A small self-supervised audio encoder (BEST-RQ), trained from scratch: 2800 steps, batches of 64.
Rows from block 2, named by matrix and row number. Rows with one number belong to one neuron. Each number is 500 + 40 x the weight over its row's rms, rounded and kept within 0 to 999. All counts start at 0. Numbers have three digits each. After the name is the row's rms in percent of the matrix's.
# gate: MLP gate (model.blocks.2.mlp.gate.weight, 1536x384), inputs 0-63
# fc1: MLP up (model.blocks.2.mlp.fc1.weight, 1536x384), inputs 0-63
# fc2: MLP down (model.blocks.2.mlp.fc2.weight, 384x1536, transposed), outputs 0-63
gate.320 101:511417443516490426439560475496487525480539504471507498488530493529530502457450441466506560476536479499515544541593458498476538551517413476480438539506441448524518526483433517570499506523433491
fc1.320 107:506455507528552366484439541497510500525450475480493506496509492565522489478537477494508484526457417512513523539466572533550540514442531473500437475426495564435491465444501498566549465470496527
fc2.320 103:560496582496427545496493574509512553508530522480475494559440464488536595448457499479525462461557520508476472478427426534419479527443458556538554496481500417485567434504445480453535539551483411
gate.321 088:455408422499514442512466587521476435425568448564472562523486460488476485509506520466519515514443509476521494551558536531414462511481467459513518560539419474475566491497534459526505570484527499
fc1.321 079:560459511532542537524506528477516526504459470515509443470481598520420553489463442473510488507441461453417562473517485467543507497468502602469442531524477587491431454453480477487431565489454483
fc2.321 082:520453458487484525521460499541513489527559513439495455487493469511452521496469438425463451494489536483509429485548463430509459516486441418507508510475532548481461501495489478525506530556440560
gate.322 091:442524547456497500536472472435470499474551475564506465519517495501483482598450574444483565473512538496555542518506509483535493483427552506431539550489464516550524514479478544461462529469495480
fc1.322 091:512511461538481529498452532517565500596584475579431466450493457455521489560534461519475497505570535506511524522490423538587529608451512447531526542559459508499515492514505518520544492494495556
fc2.322 087:464458558522533519511508480506518495448523491515528486502484478487463503487561489499558551500552528480509492513500481496545492487472567496446488492496526472521533548555491495501487529528465455
gate.323 096:552533512511511448455547557446561525502482436466529529508578556546488501464513445444457536457488538570519486503508491505477520492498512491457549578481442484504555477513569529413568489525454477
fc1.323 099:469496544511526514505478559404561529560504557498472544474560557543507494525490499467496469528547490464452439511528570502521471447476558524486487524465516479507493538518435586571537478490476523
fc2.323 099:528491500528517425510491535498536464392532484537537550497546540486553473517488469515423445449475536541532431540444482470477531538565509441522526478465514507507504438497525492459490529526445450
gate.324 101:411488541557484523495495481468475481505468554478484471512590527468524483527564522481476503523392541515516482518508503458530465501525450476488529478402407582507513477528484398476533464514568461
fc1.324 093:487553462544503455501489556483430452468555539464495481496447486494486420487523462506493506545504467522441523526450451437568506497437512491428520468502518470483472539470529490563517506452462536
fc2.324 099:463589529508476459524466557531515505508477511464555537481481491516547508466477445543399472573395500441475505493433456450531456430512505490483459434460494512535528459494527500543467440493462522
gate.325 073:535418453507499558526526499486517546461483483458483437542504510518465454444488414530457483531469436586529557493494397527508492481566478426515398503446481478455465502446519480487537519494474582
fc1.325 069:519512447540516544527537525467489562453518531516451448501514525486521455472508454492539461548485484535507515522499483455586465495483544543483540493494549530429535455514484444493458501462496546
fc2.325 067:541482457465559553504520560470430483485460524512499496558522510583463526534504586534548392551502511404509469462451496504470480490508552496591500499494467501555477404522529450500498487484428485
gate.326 089:531485537476511521505513506474469525496438499566480532543508393493518432478533562501493470489532503506448511471466499497432507553472533465498451481532469475509441560527482487371471535540447443
fc1.326 093:563479527416507486425516505438515471470528510499437509472524461531559502434529537435459491476499508498458521518490516516463486490504462495491430508518561501500493501498426508531542456435530468
fc2.326 089:515493495531537483470516535487561434449500539499467424534491490419439499531483475466556452504410531525474475488461513559482424454520460484517572456457540600533494506476505493465471429461463523
gate.327 103:519515477501489527407483520499497515501498498492439476551470470501540480455589532536461496502482510488555443492525529470560505541466492465494528499451438543494452525499548420459558516428530512
fc1.327 103:428475497458576485465524515513473496508576445508431433466457588582551419541504482568532524510477529492528517515535476475544496462513496491400543472448437501494428515495531551486548502485505557
fc2.327 102:465497506561541604498502603524500498557473469522524503519543553454504459564469536469489496457505550486517480460459499527409517520502527541414537560433488546486537543508511440480514590526507538
gate.328 107:480577488544487477540554514483459497563478447568455492441449509545570476509430485421461481553520495447469552405497582489464475452483548518443529438473492523540514505448482523446520555480439544
fc1.328 116:480538499424459504507530497488506486543539458552451529563524484453469473534493572447488478419510480591484457510502527511485509534488531441561562440561574525536463478533511528495550465533479419
fc2.328 111:445489432556456568374530521548509400486505472518509488471461517447495496503486500404438479489517498490476453467497483506458515533522521538515516550485505491509433498499613501516523575496480462
gate.329 104:489506516622496482378472483545451533541486470524481454509451444460586517542540528553446514485537526558526527451524494523431538462489525474479518471550446488513503554462477425514513534506524571
fc1.329 099:474498480504501525585574547440512447487511530478512554481500532469468595475526475460515472476442529472363508509443473532513543542527464487464468445484519513507516490504472477518457513505523471
fc2.329 105:473445444477515469445483514516495534404498509457555459499497508470505529429506511487575573522520435507459422470472492557504447514526507442485532457584500545466557477441525504443515522491435509
gate.330 083:421460491525498511468544508485514480575512449552472510511453490418472543418418547478560511549525482477514444411475518456477432448489502508484447377506501469539557459490484473435540510503496517
fc1.330 086:404445457431447503604470471549528604526484442540473490510454471469521535552465461581486465551487497539493547544474481519504552530521574447487430527517495494512504541561452517559526399448514459
fc2.330 085:495458453530493528563544464515429513516445590506482506534522541515446572524450485492559472485464524496475450515499479511485534488522506521519456473504546526545441495508462517514519532412491510
gate.332 121:476524466553552499530444509544513414533455489559525491510545521500505474484502511490502508504524480499509501558502505522552531522534436468503506568586562497516483420461460487487562511508511465
fc1.332 124:424574469464496457488484507459571454499553527471466475497482472488505428492442483434504516504490463502440496531509494488559557513508517554486613458520497475522447528591528580485521460477475496
fc2.332 116:490529387580545525527517522439495466580496527448485509534521456479541564504437518499490521556494495459548530503450457510474485504484439498452471484435586556550457517460483440486415521527507491
gate.333 104:480467495479533470542483505472543501544481571562456431511466487560491477541458503590455554530470489462538547558489479518509437438551499512550431515464477538444509521510481543449544468542499481
fc1.333 098:521492512506544548512488475469523445490571439471546474517524540528489493502456499491485500517394516436530549484489391501533406511499484459501477501409516486501457519539543488490442491519442526
fc2.333 099:524554444408405537518517561517455472495502544421535431475518485497504502441465499518473486447524508588487507540480520451452536530491522557461482558466476445574503492572446511547452478451518568
gate.334 094:482469525452481491517440443548496455500494480472545595441452546507534573503490458503521488499513539512476527512514443526489509539473451508497504500506523462456514501483487484443487513474431545
fc1.334 094:512500527555527542525490448505429493524505566520518551535456498442475431497472459467502487498449460479550537481492488494551525524463495494519468488451507384450529510506480506495522534457521512
fc2.334 086:477459531556480483546449520474555454429537519462508531426507440506453404427492540535513514453503550478440543475514474538468402466487514580584457512471484464469494466467518485522545474530549495
gate.335 127:511516486485500591513484539488451506563438499505517498451456456521522447563529529459472476557519501536522501501483511571468582466542518529552467489422517508506498554498573553464434477512531574
fc1.335 127:558499521522478468524488571530447531596490490434475485493490499528455422433494532517478443553533507499645526621526503486510520459457483469507433501493513518506499503471511465570460497458519532
fc2.335 130:451479505517569496527402432456497631470511509491476464538492478512477469458496534557511566499466464550494478417530512468555506495460501435482462477444484505435447447438584528541469534533489581
gate.336 108:442470493486539573538554483466547557538523547563521484534532516519600510460486480545456547478459459531540475499519465512443477459571452497413551533482509492551428474514491447438571501470512413
fc1.336 109:465466445504532562479592490492500537523507526522540478533560543537587521514533423509494452438503485513534456547544535457475462503569506404533519565473528464522476483537446459476517533456521426
fc2.336 109:555458468454484585479492469440484475516447501463509490483490502446483519498477444499549509520567451421503526514544439486492489547473535431530507528497500490534445469460564489525555464504542456
gate.337 085:481459438473474598482536512529508499550441474529521455501463497458511473523506484481435524486563559529481493493488553554525538462519617488533498495507501511472488497512477543460539477576535535
fc1.337 086:491489463545478594501577439496518442481482474481505454528426531543489588537482463372492501447521538529460484522520527567481512481594520413539498469511525548418536502483521521503528511506531493
fc2.337 089:509473585515464494526537471508523484479531532490519531495487459499467492434525481510524507540555439596464494501468473564442515506440493490433501504546519554464538527523482414484502507606463513
gate.338 108:387534520552505502515481514464501490553523522587475498482485541426473422466518485442530450592482557450441448508553523497504438550457557466490479527453422458539518443484541525444483520521529489
fc1.338 102:513457442481507424482487502488542446534527433495519489510503521520584504519518503487455504466517481447430465492472488540526498545459476467469453493551493484563554546485503535548419404433506603
fc2.338 108:549469568516467476525468462556575478538515532447516563521496475495439448537474488529437534486508489562429520490465525504502576561494589531457521529493505492475466440535466551547488488537558575
gate.339 080:517496505527564461491537468498510432455481467469489494451545471469526496500500560583482546487439487517401459535411539449457504527472506527413487517516450518568520445555445448558446508505481489
fc1.339 085:469429550425547467536493514457494511581499508531494486487415461491381419557459507533487480508501501483473542453485563464560459514516485510570395464478606490493497474501451488416565445539496492
fc2.339 085:514482536574445577440517546493500498477529497527438518491561570472573527535490502474536521539507508479454484489584540514466494417497470562547522441484494561564561440511400407504551531490463516
gate.340 099:531572508522418475511501421440570504544570537541417532503491451457568610523539500479514528548524455508556504435537509572521522490514453527488594556476535511482542512375457516523458477493557480
fc1.340 096:513498488534489483495507525434493494480486541471479544550514532433531499549519512486481548529562548447523551436514503534410438513598447489458527521497430472518591535436473525463496530524492489
fc2.340 103:569511585468516492465512456438439398487473483565446465421474509474472512498486469462455507524572476533545439493470452576551575481497557425445481583520451582563492540499493538488494503463481509
gate.341 084:524519416545591591496583480570508498490526505545454438456556515568516469476442550502520501524465493486475467551480426428554500468507507448399510437461531488507571459519585459475501500491484473
fc1.341 076:571445475500433537465532497515503554573434459443553537483569398462469504474529493487492479518442516443528492448582547525552529471507487503442532477445485538483585511480475480483510458519482438
fc2.341 080:455507572493508462486490476486582563492460445458493445516506556438480494527465515445435465521466431496487579502447529552486544522461441512479500483497499461485528508513550521517521520500482614
gate.342 120:499492457466436420470489533476536466524533522480525478549516497445496452474467551519470472566516455429500528556433474563535538472570505512439563417508474447496570531523475533493486509524472485
fc1.342 113:476510552489520477519495549501472438507602554456500505527545496526506542512504485437503456556490475516493515512535463566468561459595492540526479440612392506610481503455436516518480519518541426
fc2.342 116:500482492539540533526547501472486529510439503481575439494549487561564510478545418510493503440482563483512502468469531557480541531508449529447499491612492514518493547587532495479514438508451492
gate.343 100:547533541415514492568396563525480489503552485502507493480478435578494509504483535477553501499486594490502465477536382535461529488501520477534450514439521559501476543539469496490440542509533564
fc1.343 100:459492487561473602518523453443507533560449592449494514567501549542553554490539493444516523515497502485484471513513426521464440556554560461553503586572513486537431502466466478536429479470442553
fc2.343 102:515500481538432513468580504556527488589479504483529494483496506496479443376495486512483511535500552547457494418453484490465463475470447461536517503471487449464499505534461474490568507537419525
gate.344 110:538476531506489548471474460537523506473497579495543475414451473479542521522515457541474506479474528562478465422594581431563531482492520545482536473485461515487502405471459461507593479471517491
fc1.344 101:498503488416478480433509445463475490364499492493489483505493400519477535516491458542519501496478479473579520459518445542510490526481508466525533493552505475490466493450466549481440522508468579
fc2.344 101:512483516494597554494543521513426438530501540537547513501525523483460486502362472516495484463471493450552432514504462525492514484542543494538527530474457550539463523501446491446465517459543507
gate.345 098:462462569538524499499495461552480460596529467428508458507512552503432466542535453493471459545421413483518454436517567532508501426518478494501472442533431547455482490556483524454485511568515507
fc1.345 106:545484463476442629466456420540538502510503476502497558496570468443521503460386514437499507477449541514493484467401540512461445493575451524499456608418580518463492492465501505529483468470487450
fc2.345 100:518505472446547534462474516486497477477592474469491560495416506477451475517487482479457504471532459476536465493545487519576450555552504452514509473500494452449502526434515476482498514528532543
gate.346 084:543508550475501542500529494452520507521495469588527417491495595491510517429522516514522467559481448441529503484504472478504512489474441464485566477505443499503472461431463422497554481530511466
fc1.346 083:542494503511464504509520504461512478510510455469504489549561514511481533504538575448475566530485490548412521510552516519431466448459491479456500447442421483496474528522468450507514512454533515
fc2.346 081:413528500507535504500473517433545502503541443542483509430514483494429511562504518456501513472426589515515555522528479467427510454533511488473532494493520517478466468466512516532466463507445468
gate.348 112:460477495485519441551540604467526529506442524545497538461464484487466483499551497491529490505561486520472468523496508512541533530478518444463554554519498474491516550467461443492436462555472531
fc1.348 109:496473480506490562532457562459545486492567506492557497485496482485464433537508501506459562531493503506509512484511387517540445541483512543507515436493542489496469511488580528512535485513508465
fc2.348 112:530483514525406424445477494434538510555428466498473558505523433519602468501524484522493503523485552496523522562521575554497486526435530494504500501501408571482471532495446540493450485515502447
gate.349 102:496500498509490517582486491519496505548486515511533514525493529548452478542462468548550566544419503492488444448436494505491474536501472505532505463503570443496539513607438538468482551515564547
fc1.349 111:500531482545532553496467400510532473480577542602488544410519473508564544570522548452527481440503426575513515402467505463450573454505535512517529406514505528496492450447503448442539520434516490
fc2.349 104:498463566550455500539506479505451485499556473421540516562536470529523461526546458459475482483522462444440491528541522530542510480560464441458544539487476515511555561456564542495511476441526473
gate.350 094:473511487502510523495521520458495576558534467534519548476532502469464551575454559528365486441506559477515478453466503442463483508574483438488497494482526489581494490481543504524482460533397535
fc1.350 097:446419579480407518507523486493530504506511526510432548557492514537478509583518493500505467480509541524562515487552521547434443469533485528508480472499497513531492503488489531537522491525467510
fc2.350 090:433457543470509503507497512496539473424539415595447512473454497515495523487514486568534508494519553563463481460536548453492537511505464490481501509479528426495500410419534584467450507546531541
gate.351 090:494488437500554495494523469509451480506562458453536471481462472450488546431502487570510460521460450467459450509489483581479529407520536482512480461483425471483477569499512523583527541440512510
fc1.351 096:443572488503502522425445450530506448514593471450504493473476518511499542416583399456505465487488562506487492457462510538505512466493525427471523527506515544525434534516480459499508519518487513
fc2.351 089:440445517430470492471501459531488547503479474528479523487544440478541531432511536516465504498507533516455515479438436489470543560516542495518455561491450504564502400490521487522535468474534568
gate.353 100:386496467600461488461487488474423442546521505504405511424518556409505527464540516530485531531476549544518497468472517479437460485501479547557526518458530505515495465439471473440549488442493552
fc1.353 103:545502565473507493501481507601550485526481513455491455471548471491512521480509544463466515523429529428443483447423449523478518490544481570463560569485533457525485544518529494485499481453478498
fc2.353 103:499448407492501542365464502487481501481448478460524443487519519584516455576509505489525503520457525500467491394511584442457558485583407535480522507539472477538507439428521487516522508559468476