Weights of a small self-supervised audio encoder (BEST-RQ).
Data: trained on single notes of musical instruments (NSynth), 184686 training examples, 1.0 epochs.
Rows from block 2 of a small self-supervised audio encoder (BEST-RQ), named by matrix and row number. Rows with one number belong to one neuron. Each number is 128 + 32 x the weight over its row's rms, rounded and kept within 0 to 255. All counts start at 0. Numbers have three digits each.
After each neuron's rows are labels from the 100 clips, of 14976, where the neuron reaches its largest size: "strongest on" is what is common among them. Only what is clearly more common there than usual is listed. The data: single notes of musical instruments (NSynth). In brackets: how many of the 100, against the usual share in percent.
# gate: MLP gate (model.blocks.2.mlp.gate.weight, 1536x384), inputs 0-63
# fc1: MLP up (model.blocks.2.mlp.fc1.weight, 1536x384), inputs 0-63
# fc2: MLP down (model.blocks.2.mlp.fc2.weight, 384x1536, transposed), outputs 0-63

gate.331:139141121150135115083165176115111205108123106167142178107103105166115166152147104162115182083131121105157158088101114148151227098124156141174193165104091132182176129105176113130102171157073118
fc1.331:153108123133104106127121157086162138145085142208148146198115113096116161164171089124160142123051073176120145125143116125094201056129054174080132220169102146149158090120191128072195132150162131
fc2.331:132094115162104155140149127080154101117163179088110131157170143105147157178128102083155149132189144140093144136193099162139144160182130111156105133081086134084110057151108088075132097148122157
strongest on: octave 1 (44 vs 12.1); octave 2 (33 vs 14.2)

gate.715:108159103126099144094061118119158106142124167131075172105119169173112187104115089063147102127119136215139094110131121142103136067086108129097173094133102132088151150157086148105086120127137154
fc1.715:147109092097115111140126113125130132089133192166121103143135064139104154139088129100137117171126127135143141158142164116142119132110114127131115085092107160160176164182134154143187133078127109
fc2.715:134161105151053146176167171074053124141124135079110167096122114119149136095119126158166156146148133198143141140158144150097116142089106124153107103159142144156167188116153217145116118130130203
strongest on: pitch class B (34 vs 8.6)

gate.506:114118120146162145113117131126036120109158159149089127137103099129084117187124081083164154118121138079107123139096159087157142168124079083142152158156097107104108101206094119091125197168145110
fc1.506:149126138136152146097118094175088085108094121080138124132198127121110153087109166153113134137134117182116111112167048094057122125111115153094147076114110140148209096093127117121176126107150158
fc2.506:105091075150141165162083145143072211172156196176118117099149125040110145163146087121132143131142135162175127095125117212148140119158115067189171141128169148135112057075151126142158125170178089
strongest on: pitch class G (34 vs 7.8); octave 6 (33 vs 11.7)

gate.476:112143160148130064131113185112126139141154159174151169059094137152138127132134091112091169164173127071145141155089163191167113133116060141175146097123179129162125092118129122152189114127140110
fc1.476:101142123131075115129114152057147127054146121116125134133180127108129155131122122122082143167083146183140162148125076131138089137077155169180099161088163178130125090146134060113175050127093170
fc2.476:102108113164107100048108122056176087102119182138111153091166122168131193127080106061117116129127175154113089082112079155142101144118130080130096161103109142130137128108205097039111148146142108
strongest on: octave 3 (66 vs 17); pitch class E (32 vs 8.2); note: E3 (26 vs 1.5)

gate.374:117190135113170095137184144155129137115182153125059126100168023116112125137159139128091167090066155115112143148131084105153106133156165149143146180076162140110091130158145118179135069101146111
fc1.374:146071074052142132099110175150144168143142159119100158058162123130116166111138123173097088150103162194133165096120100175079119157133125155129117069121126100175164157122165139140135135116186097
fc2.374:083120130134205187174152140169061117168153124089123044121146068104122129063175140101154128068106141148084115111152113119155166106136081074189148119199149135117113186132184146143152105084124129
strongest on: pitch class F# (43 vs 7.7)

gate.488:132120136160151121167120077106143131168118123082066172174121136104129217080099090125124148185185089127129121111140138159157153191176123109182166067049111162111092079139132092106116081122088119
fc1.488:038128133111069147099130108187096147117121107126134092077086128076133072134130109069188132129091116128144135174092198088122126122124191150137104134158121112099125134122109087127109141158117183
fc2.488:141089153132128062167141078140167204157161112088097126140113156169147127133108120122144116098080133143141106135099130151121126154201137152194122097146161143138127105072111148088132138155194101
strongest on: octave 3 (61 vs 17); pitch class A# (51 vs 8.7); note: A#3 (44 vs 1.5)

gate.575:085111134113119168193127159147061093176104131142104133089066121192126061085102087143096192125150154112181121115119120168161184148105108176123101053124129139106134122117148068192189155174206100
fc1.575:156136121184153121081080087111133156123180084132153137218163125069146138169156165083140079105106108134053075117094131080131081101124120080124140156125107087130138131159096156067094080117088160
fc2.575:163159082114182172144090094130172096123169120106141154082109076098160140127106133103126110140089133158118145127079119078127059154094176123158126155121153156178179144142119071094122116091122140
strongest on: octave 1 (46 vs 12.1)

gate.111:097124120175138179173155151120150153142163144124083137109155163162117083159138135095133172156114101072103125141131187119188153116070119078096104108125130105153150081137101184197136089108157133
fc1.111:187121123087182098119170164119139061094123142155100087082109157151085147155153105186152134162085063083132064186131159188144133087127096162126090137142152170143105139126146088089110115072118108
fc2.111:082091121103153071164145162132081133095128131180109088106112087142120124147061097095098162126145137167167168137085152147165104150154112164066178177126103115111168134147104170150091161187135143
strongest on: octave 1 (56 vs 12.1); bass (48 vs 21.8)

gate.234:113162142092125126163125128105137104174134110152061095108108122062114139104170149101187146065121148142133083094168143175140083155162202078119109113146081138111093095122123178131151124115137039
fc1.234:059111143124100034073152108108130100072101112135119106105110088182113144178134141093141130105119121139099091142136151164114051108162101162124128113065145106130066084095147158098069141117141105
fc2.234:138104061087108088096140179151160176165116126085083052098106043132127174119115184140121165134133147080123151062115093094107138151162096127091067083180135149133170158150163089186162170115177130
strongest on: octave 6 (38 vs 11.7); pitch class A (28 vs 8.7)

gate.588:120071113130117138117089139126143122157115157131059124128083161107090121193114134205157109126152109113087058119132094115136120144106112138181117111087079096162111117143133194066153136159099183
fc1.588:127118150163082188121100092117133207159146110131129163143172160066135169113171097140137128170117083149153128135157106115090116122150102160091112079170148129162148147149134119137177100222184137
fc2.588:148169222160080139151105138159173144085076135120110115139121164146151070125137140141141105133160166133094120130132119082114111141139147112125113132101119136178155102086103099083144115152119129
strongest on: octave 7 (32 vs 7.9)

gate.107:140072078186068134109122157151171093073098103143096112096120152122089138124181155119163143080107112138160105154095080112121144130148143109169092148092073107127201130170122073160153077111097183
fc1.107:169169095100139092165138114131107123157116079140178106092103090072175120108138160221152090192181120132154145129081136136105139164124098109122104136141173081111120112096142139098121186128170127
fc2.107:094141140093138117188096108157123132106133113106107130168146175101123089132151079165111151119166102136078147110227117138165153148141156115108157156202159117128131160131162099140104065158139184
strongest on: octave 1 (40 vs 12.1); octave 2 (32 vs 14.2)

gate.496:133104155123083194092097174115161128153160120171071176115118122143139186171137117111127116146115144067136113104069134108082123123097144104175102145158126156158080131057141107138174088145153129
fc1.496:104153123146138098157113133116140162132128154118168144123138099137121124091157138125128121097142143162069137144078150145135094144092159086113095060078140165117097121139149088119192071119099159
fc2.496:170113124132124116162152138060138111121179081109112131060086066090114130129120124125123119122080083148185135096176133138146157173198112110146108115107173183155151150092108160136104165094127143
strongest on: pitch class G (35 vs 7.8); octave 6 (32 vs 11.7)

gate.41:052179095147117147099146064064099152148178130130112155177134120133106057181152163066107133209092115107146167128122110116141144142079151153154086164126092128088136128165148125094191151127140140
fc1.41:178120059135177149144117125145154124143098126157128107111113121132104147099117131106103158135102135155158155093135084097144176042255102114110167119144109127117112127170148132143153108167108159
fc2.41:110150169117159161105097144191120191127103158142126126128104107149133137124121108156106151097061153077154112145105114108190135167153180166140105129065142089146129181159148145140165164147147148
strongest on: pitch class B (25 vs 8.6)

gate.519:063121163116147165129043173113084207133125130141165092030143137163093156147121133124132110144041150096109084086166143096156143083154066189116137120075069070152196153175114133150091105113142136
fc1.519:113147149097110083134147191101166100104115148137082160135084183173087118094178101173194075121152066110158205118085148142154115163112092150099072065203145112170101105122122153107122224104130101
fc2.519:088147146102174130132143125145075100075096207117135099108114082162147114132122080100099166084105103101084120184142159114085170172173120153070154113096123131107111089104111107103085097129096117
strongest on: octave 1 (51 vs 12.1); mallet (30 vs 10.8)

gate.224:135109120096119150117119068110153096065115087133142089144084160070149137137138149091104166130115123174119129136193105141132159115153185173117131131140052135134161134132151144183140133154092141
fc1.224:125095155126139142149092152176151159171156177100157109138149137135083151140168108108148129169066165132148099118144133119099084142142128140141105181153102111101091149135214164167127137143113154
fc2.224:126139117107163159091164133119169180185157121133154085105152147101153136148164133192167172162091121168074119135100125158109125155143080097087142073174158108169109144128086134162128153125099198
strongest on: octave 7 (28 vs 7.9)

gate.14:060156133131094139172132160113083166087150109070136133104088068137099148092147166140117129152161152156179037133098164064140139164184115154081136188147168160060199164171109082148171121054185173
fc1.14:129103155137100075133132135150137158147153114135151084166173118156126120142110091182084149128191179184160140121159086126154158104109098074122091116132102127099140105091089136153136131175141165
fc2.14:100140092106098159113110076130153157162124120120095135145242071161098145196113141137100151128104145101133093157130110144191133116199104151081064122153173073079122153117089127118088098186129181
strongest on: pitch class B (85 vs 8.6); octave 5 (85 vs 16.2); note: B5 (75 vs 1.3)

gate.222:103114118167087153089124149117151108165165132169107133126104143136109116102089126094116141132115117085135069161066102131158173179122115101154133133169117152135076139092088166134092124136127154
fc1.222:155039157137096145130094109149082153153181078102137106103119121119169087096131104104111079101116113137128132172129139087125165110151176091143120143160073074160133112172102123146145119137138145
fc2.222:131157148078178106136194190146115103144125142082115099151105101147138135134132170161153207146119122132154104146061123136123114114190105118092132121096116127144160116216151112125124155168085101
strongest on: octave 6 (33 vs 11.7); pitch class A# (26 vs 8.7); pitch class E (25 vs 8.2)

gate.75:191170133083127123148157122157094113116158190187136199126084115127162146145118108116124127137107139131093157111056092087151116158148087163188181113063128116139123126148096100135172182121126122
fc1.75:137129120109084059189185160177145123135127110122095169156128078100132141105108134196054128145126171108143127144092132108140056180120152163174102149144122095125153120100118151142153084137078118
fc2.75:164109164133119139099152195109082136130151164135118135141130149137136140149142130142144119062134122161150108169162201180081079090088161067112104163188155089104140137153080139171170134118198095
strongest on: octave 3 (54 vs 17)

gate.655:131186142099146103111157122151213104139102140064145169080137114166120163143099177161155092152157134113135134112069108131098154119083123117152137106127090121107123113160157125079161107126178109
fc1.655:111146163083070155158109150107094155140093139098142132109190091183125137150074118156102160168177099125148106139102147128157133135079049181101080091158120123106102118143173119142157155115167096
fc2.655:088076111158118125126105172129106157147057084185128110136142045099097113108118100118098102126139095098126133096173112144075106185172217162131168103182150150168150123133157152118155126163091161
strongest on: octave 3 (42 vs 17); pitch class G# (28 vs 8.2)

gate.511:053125108115091127073114166164141140205110141103125149118118165157090072103090139170141136133136134157059163088126159051175102130108062107148115119119138125115158120149073162102094131117167095
fc1.511:198149184134170115125103090103076115128175161162132084071138084072135135130129139139123086121106099134195062114113115181123120140122156127134139124128151141152129222107157150180068064133132167
fc2.511:169130169158228095133144132114130148174138076205106104122168119106136174117153155103148147142125164128092115119125184145172141133127182115166179155112127134141082075100122141132131104093110117
strongest on: octave 7 (27 vs 7.9)

gate.188:116106114107112114131170055124115128122108106176137215105111173179096135143106093105130188117094112092116138087115166140168137069141116131103122151099129146133151126135096135123112129132137122
fc1.188:149087139169119129183135150150126055144166133084141110137184122164161143060101091063169099113121104148095165148158166175173121109087123132140111154127129109125124107131202133126059149075059086
fc2.188:136135067144123114129107115129116040113100086143119172156081146164124149126126137167144112173136130146136125172123081110124086187170153085127117141133127114154140179123131130154102239173108171
strongest on: octave 6 (46 vs 11.7); octave 7 (45 vs 7.9); pitch class D (43 vs 8.4); note: D6 (30 vs 1.1)

gate.430:128112129088120102111106164111146125147094110103123148068086152197072194074090100179139134149137132153110144096182083143158197085117095105202217159069163202113094155121191128151124137093106118
fc1.430:113157117132112157087082178157123136118182114142138077113113130129180142086158170049078178124089149148165139135088183135107101157063193096060086099123082040109153120146045119126161094166125122
fc2.430:157122168105152087113137129056098139091124115109153183141138127071124122142073106192147099188141133119089159155178127157147162173066132084112132115169177104145103149161125150111124091102125148
strongest on: pitch class G (29 vs 7.8); pitch class F# (26 vs 7.7)

gate.767:127094164128085139132182152100159108131168154110133143056083136129150154119118135068094171096146154122118100120149071118141186157152135152158105171099124086079085116149129128098182137116137170
fc1.767:103139149145108113102102103180092169097105149115139180136140144124072177122099165107099136147138150130153161102108164129109094173109195110206103137121129112116155113147107146144109134135105131
fc2.767:133070114100089151137159170149103127067186130094121109106131134121119138170138106180131139154089123096161137142113206133093158157145180104187134141109150151174143102108017163131134104162092081
strongest on: octave 7 (27 vs 7.9); pitch class G# (25 vs 8.2)

gate.674:125142161126124138101191137127139123094083106148107118132137169150049132129153114104110172103139121149089100111134167107188124123124081059150142188109103151128162170093100177123170130119164177
fc1.674:182106118127105107090174147092159120105176134139124152124129091114100187135144157146138090118157143094140131203123140134157112112124088061081130094139132176121131127158144159136081120100052160
fc2.674:095123117082060108136105155053116162069138152112146108129107196109093111158141111097103119101148103126166131175114151136135175060140129096107187163222101092145167107160081078178126082121153046
strongest on: octave 6 (61 vs 11.7); pitch class C# (48 vs 8.3); note: C#6 (43 vs 1.1); pitch class: D (30 vs 8.4)

gate.422:149097145118039133142160174084090168125114068111153095090199103049085064063128103145119095151115085176124139139085159095162153158114114121184072121084107120108100110157145119164115140066144131
fc1.422:159168158135133191100093158153181088139138136152120123141146105141166125144156178080117146092122143092153107125099071173128150094138112111080100135094160157091158097045113150114151090116129109
fc2.422:126159061132098099127143131085179147166113120147105143209167084164144082138151150099112161154131120122120156128122126118131187136091115126140113073090105158104151126176106177149100101117160156
strongest on: pitch class B (30 vs 8.6)

gate.708:122100091184110104089059107116136176158172114133086097090107096098074183123144208118060162117065123192173173122142163156099111130163116095193079168158149111179158118110146103086116108145140118
fc1.708:114100110128098099128072149196160092114080130152098105081109134105115168143118090177097093146120151142137122156147156137195131137126149116207197107057160087154138139130180112154179145106112164
fc2.708:196145079171114156074136167118153125151078059098160090092106139125157167130101111072108139108120148112115200097133101118153110133092154053154131147082091086127133136134156164114147178118125126
strongest on: octave 7 (31 vs 7.9); mallet (28 vs 10.8)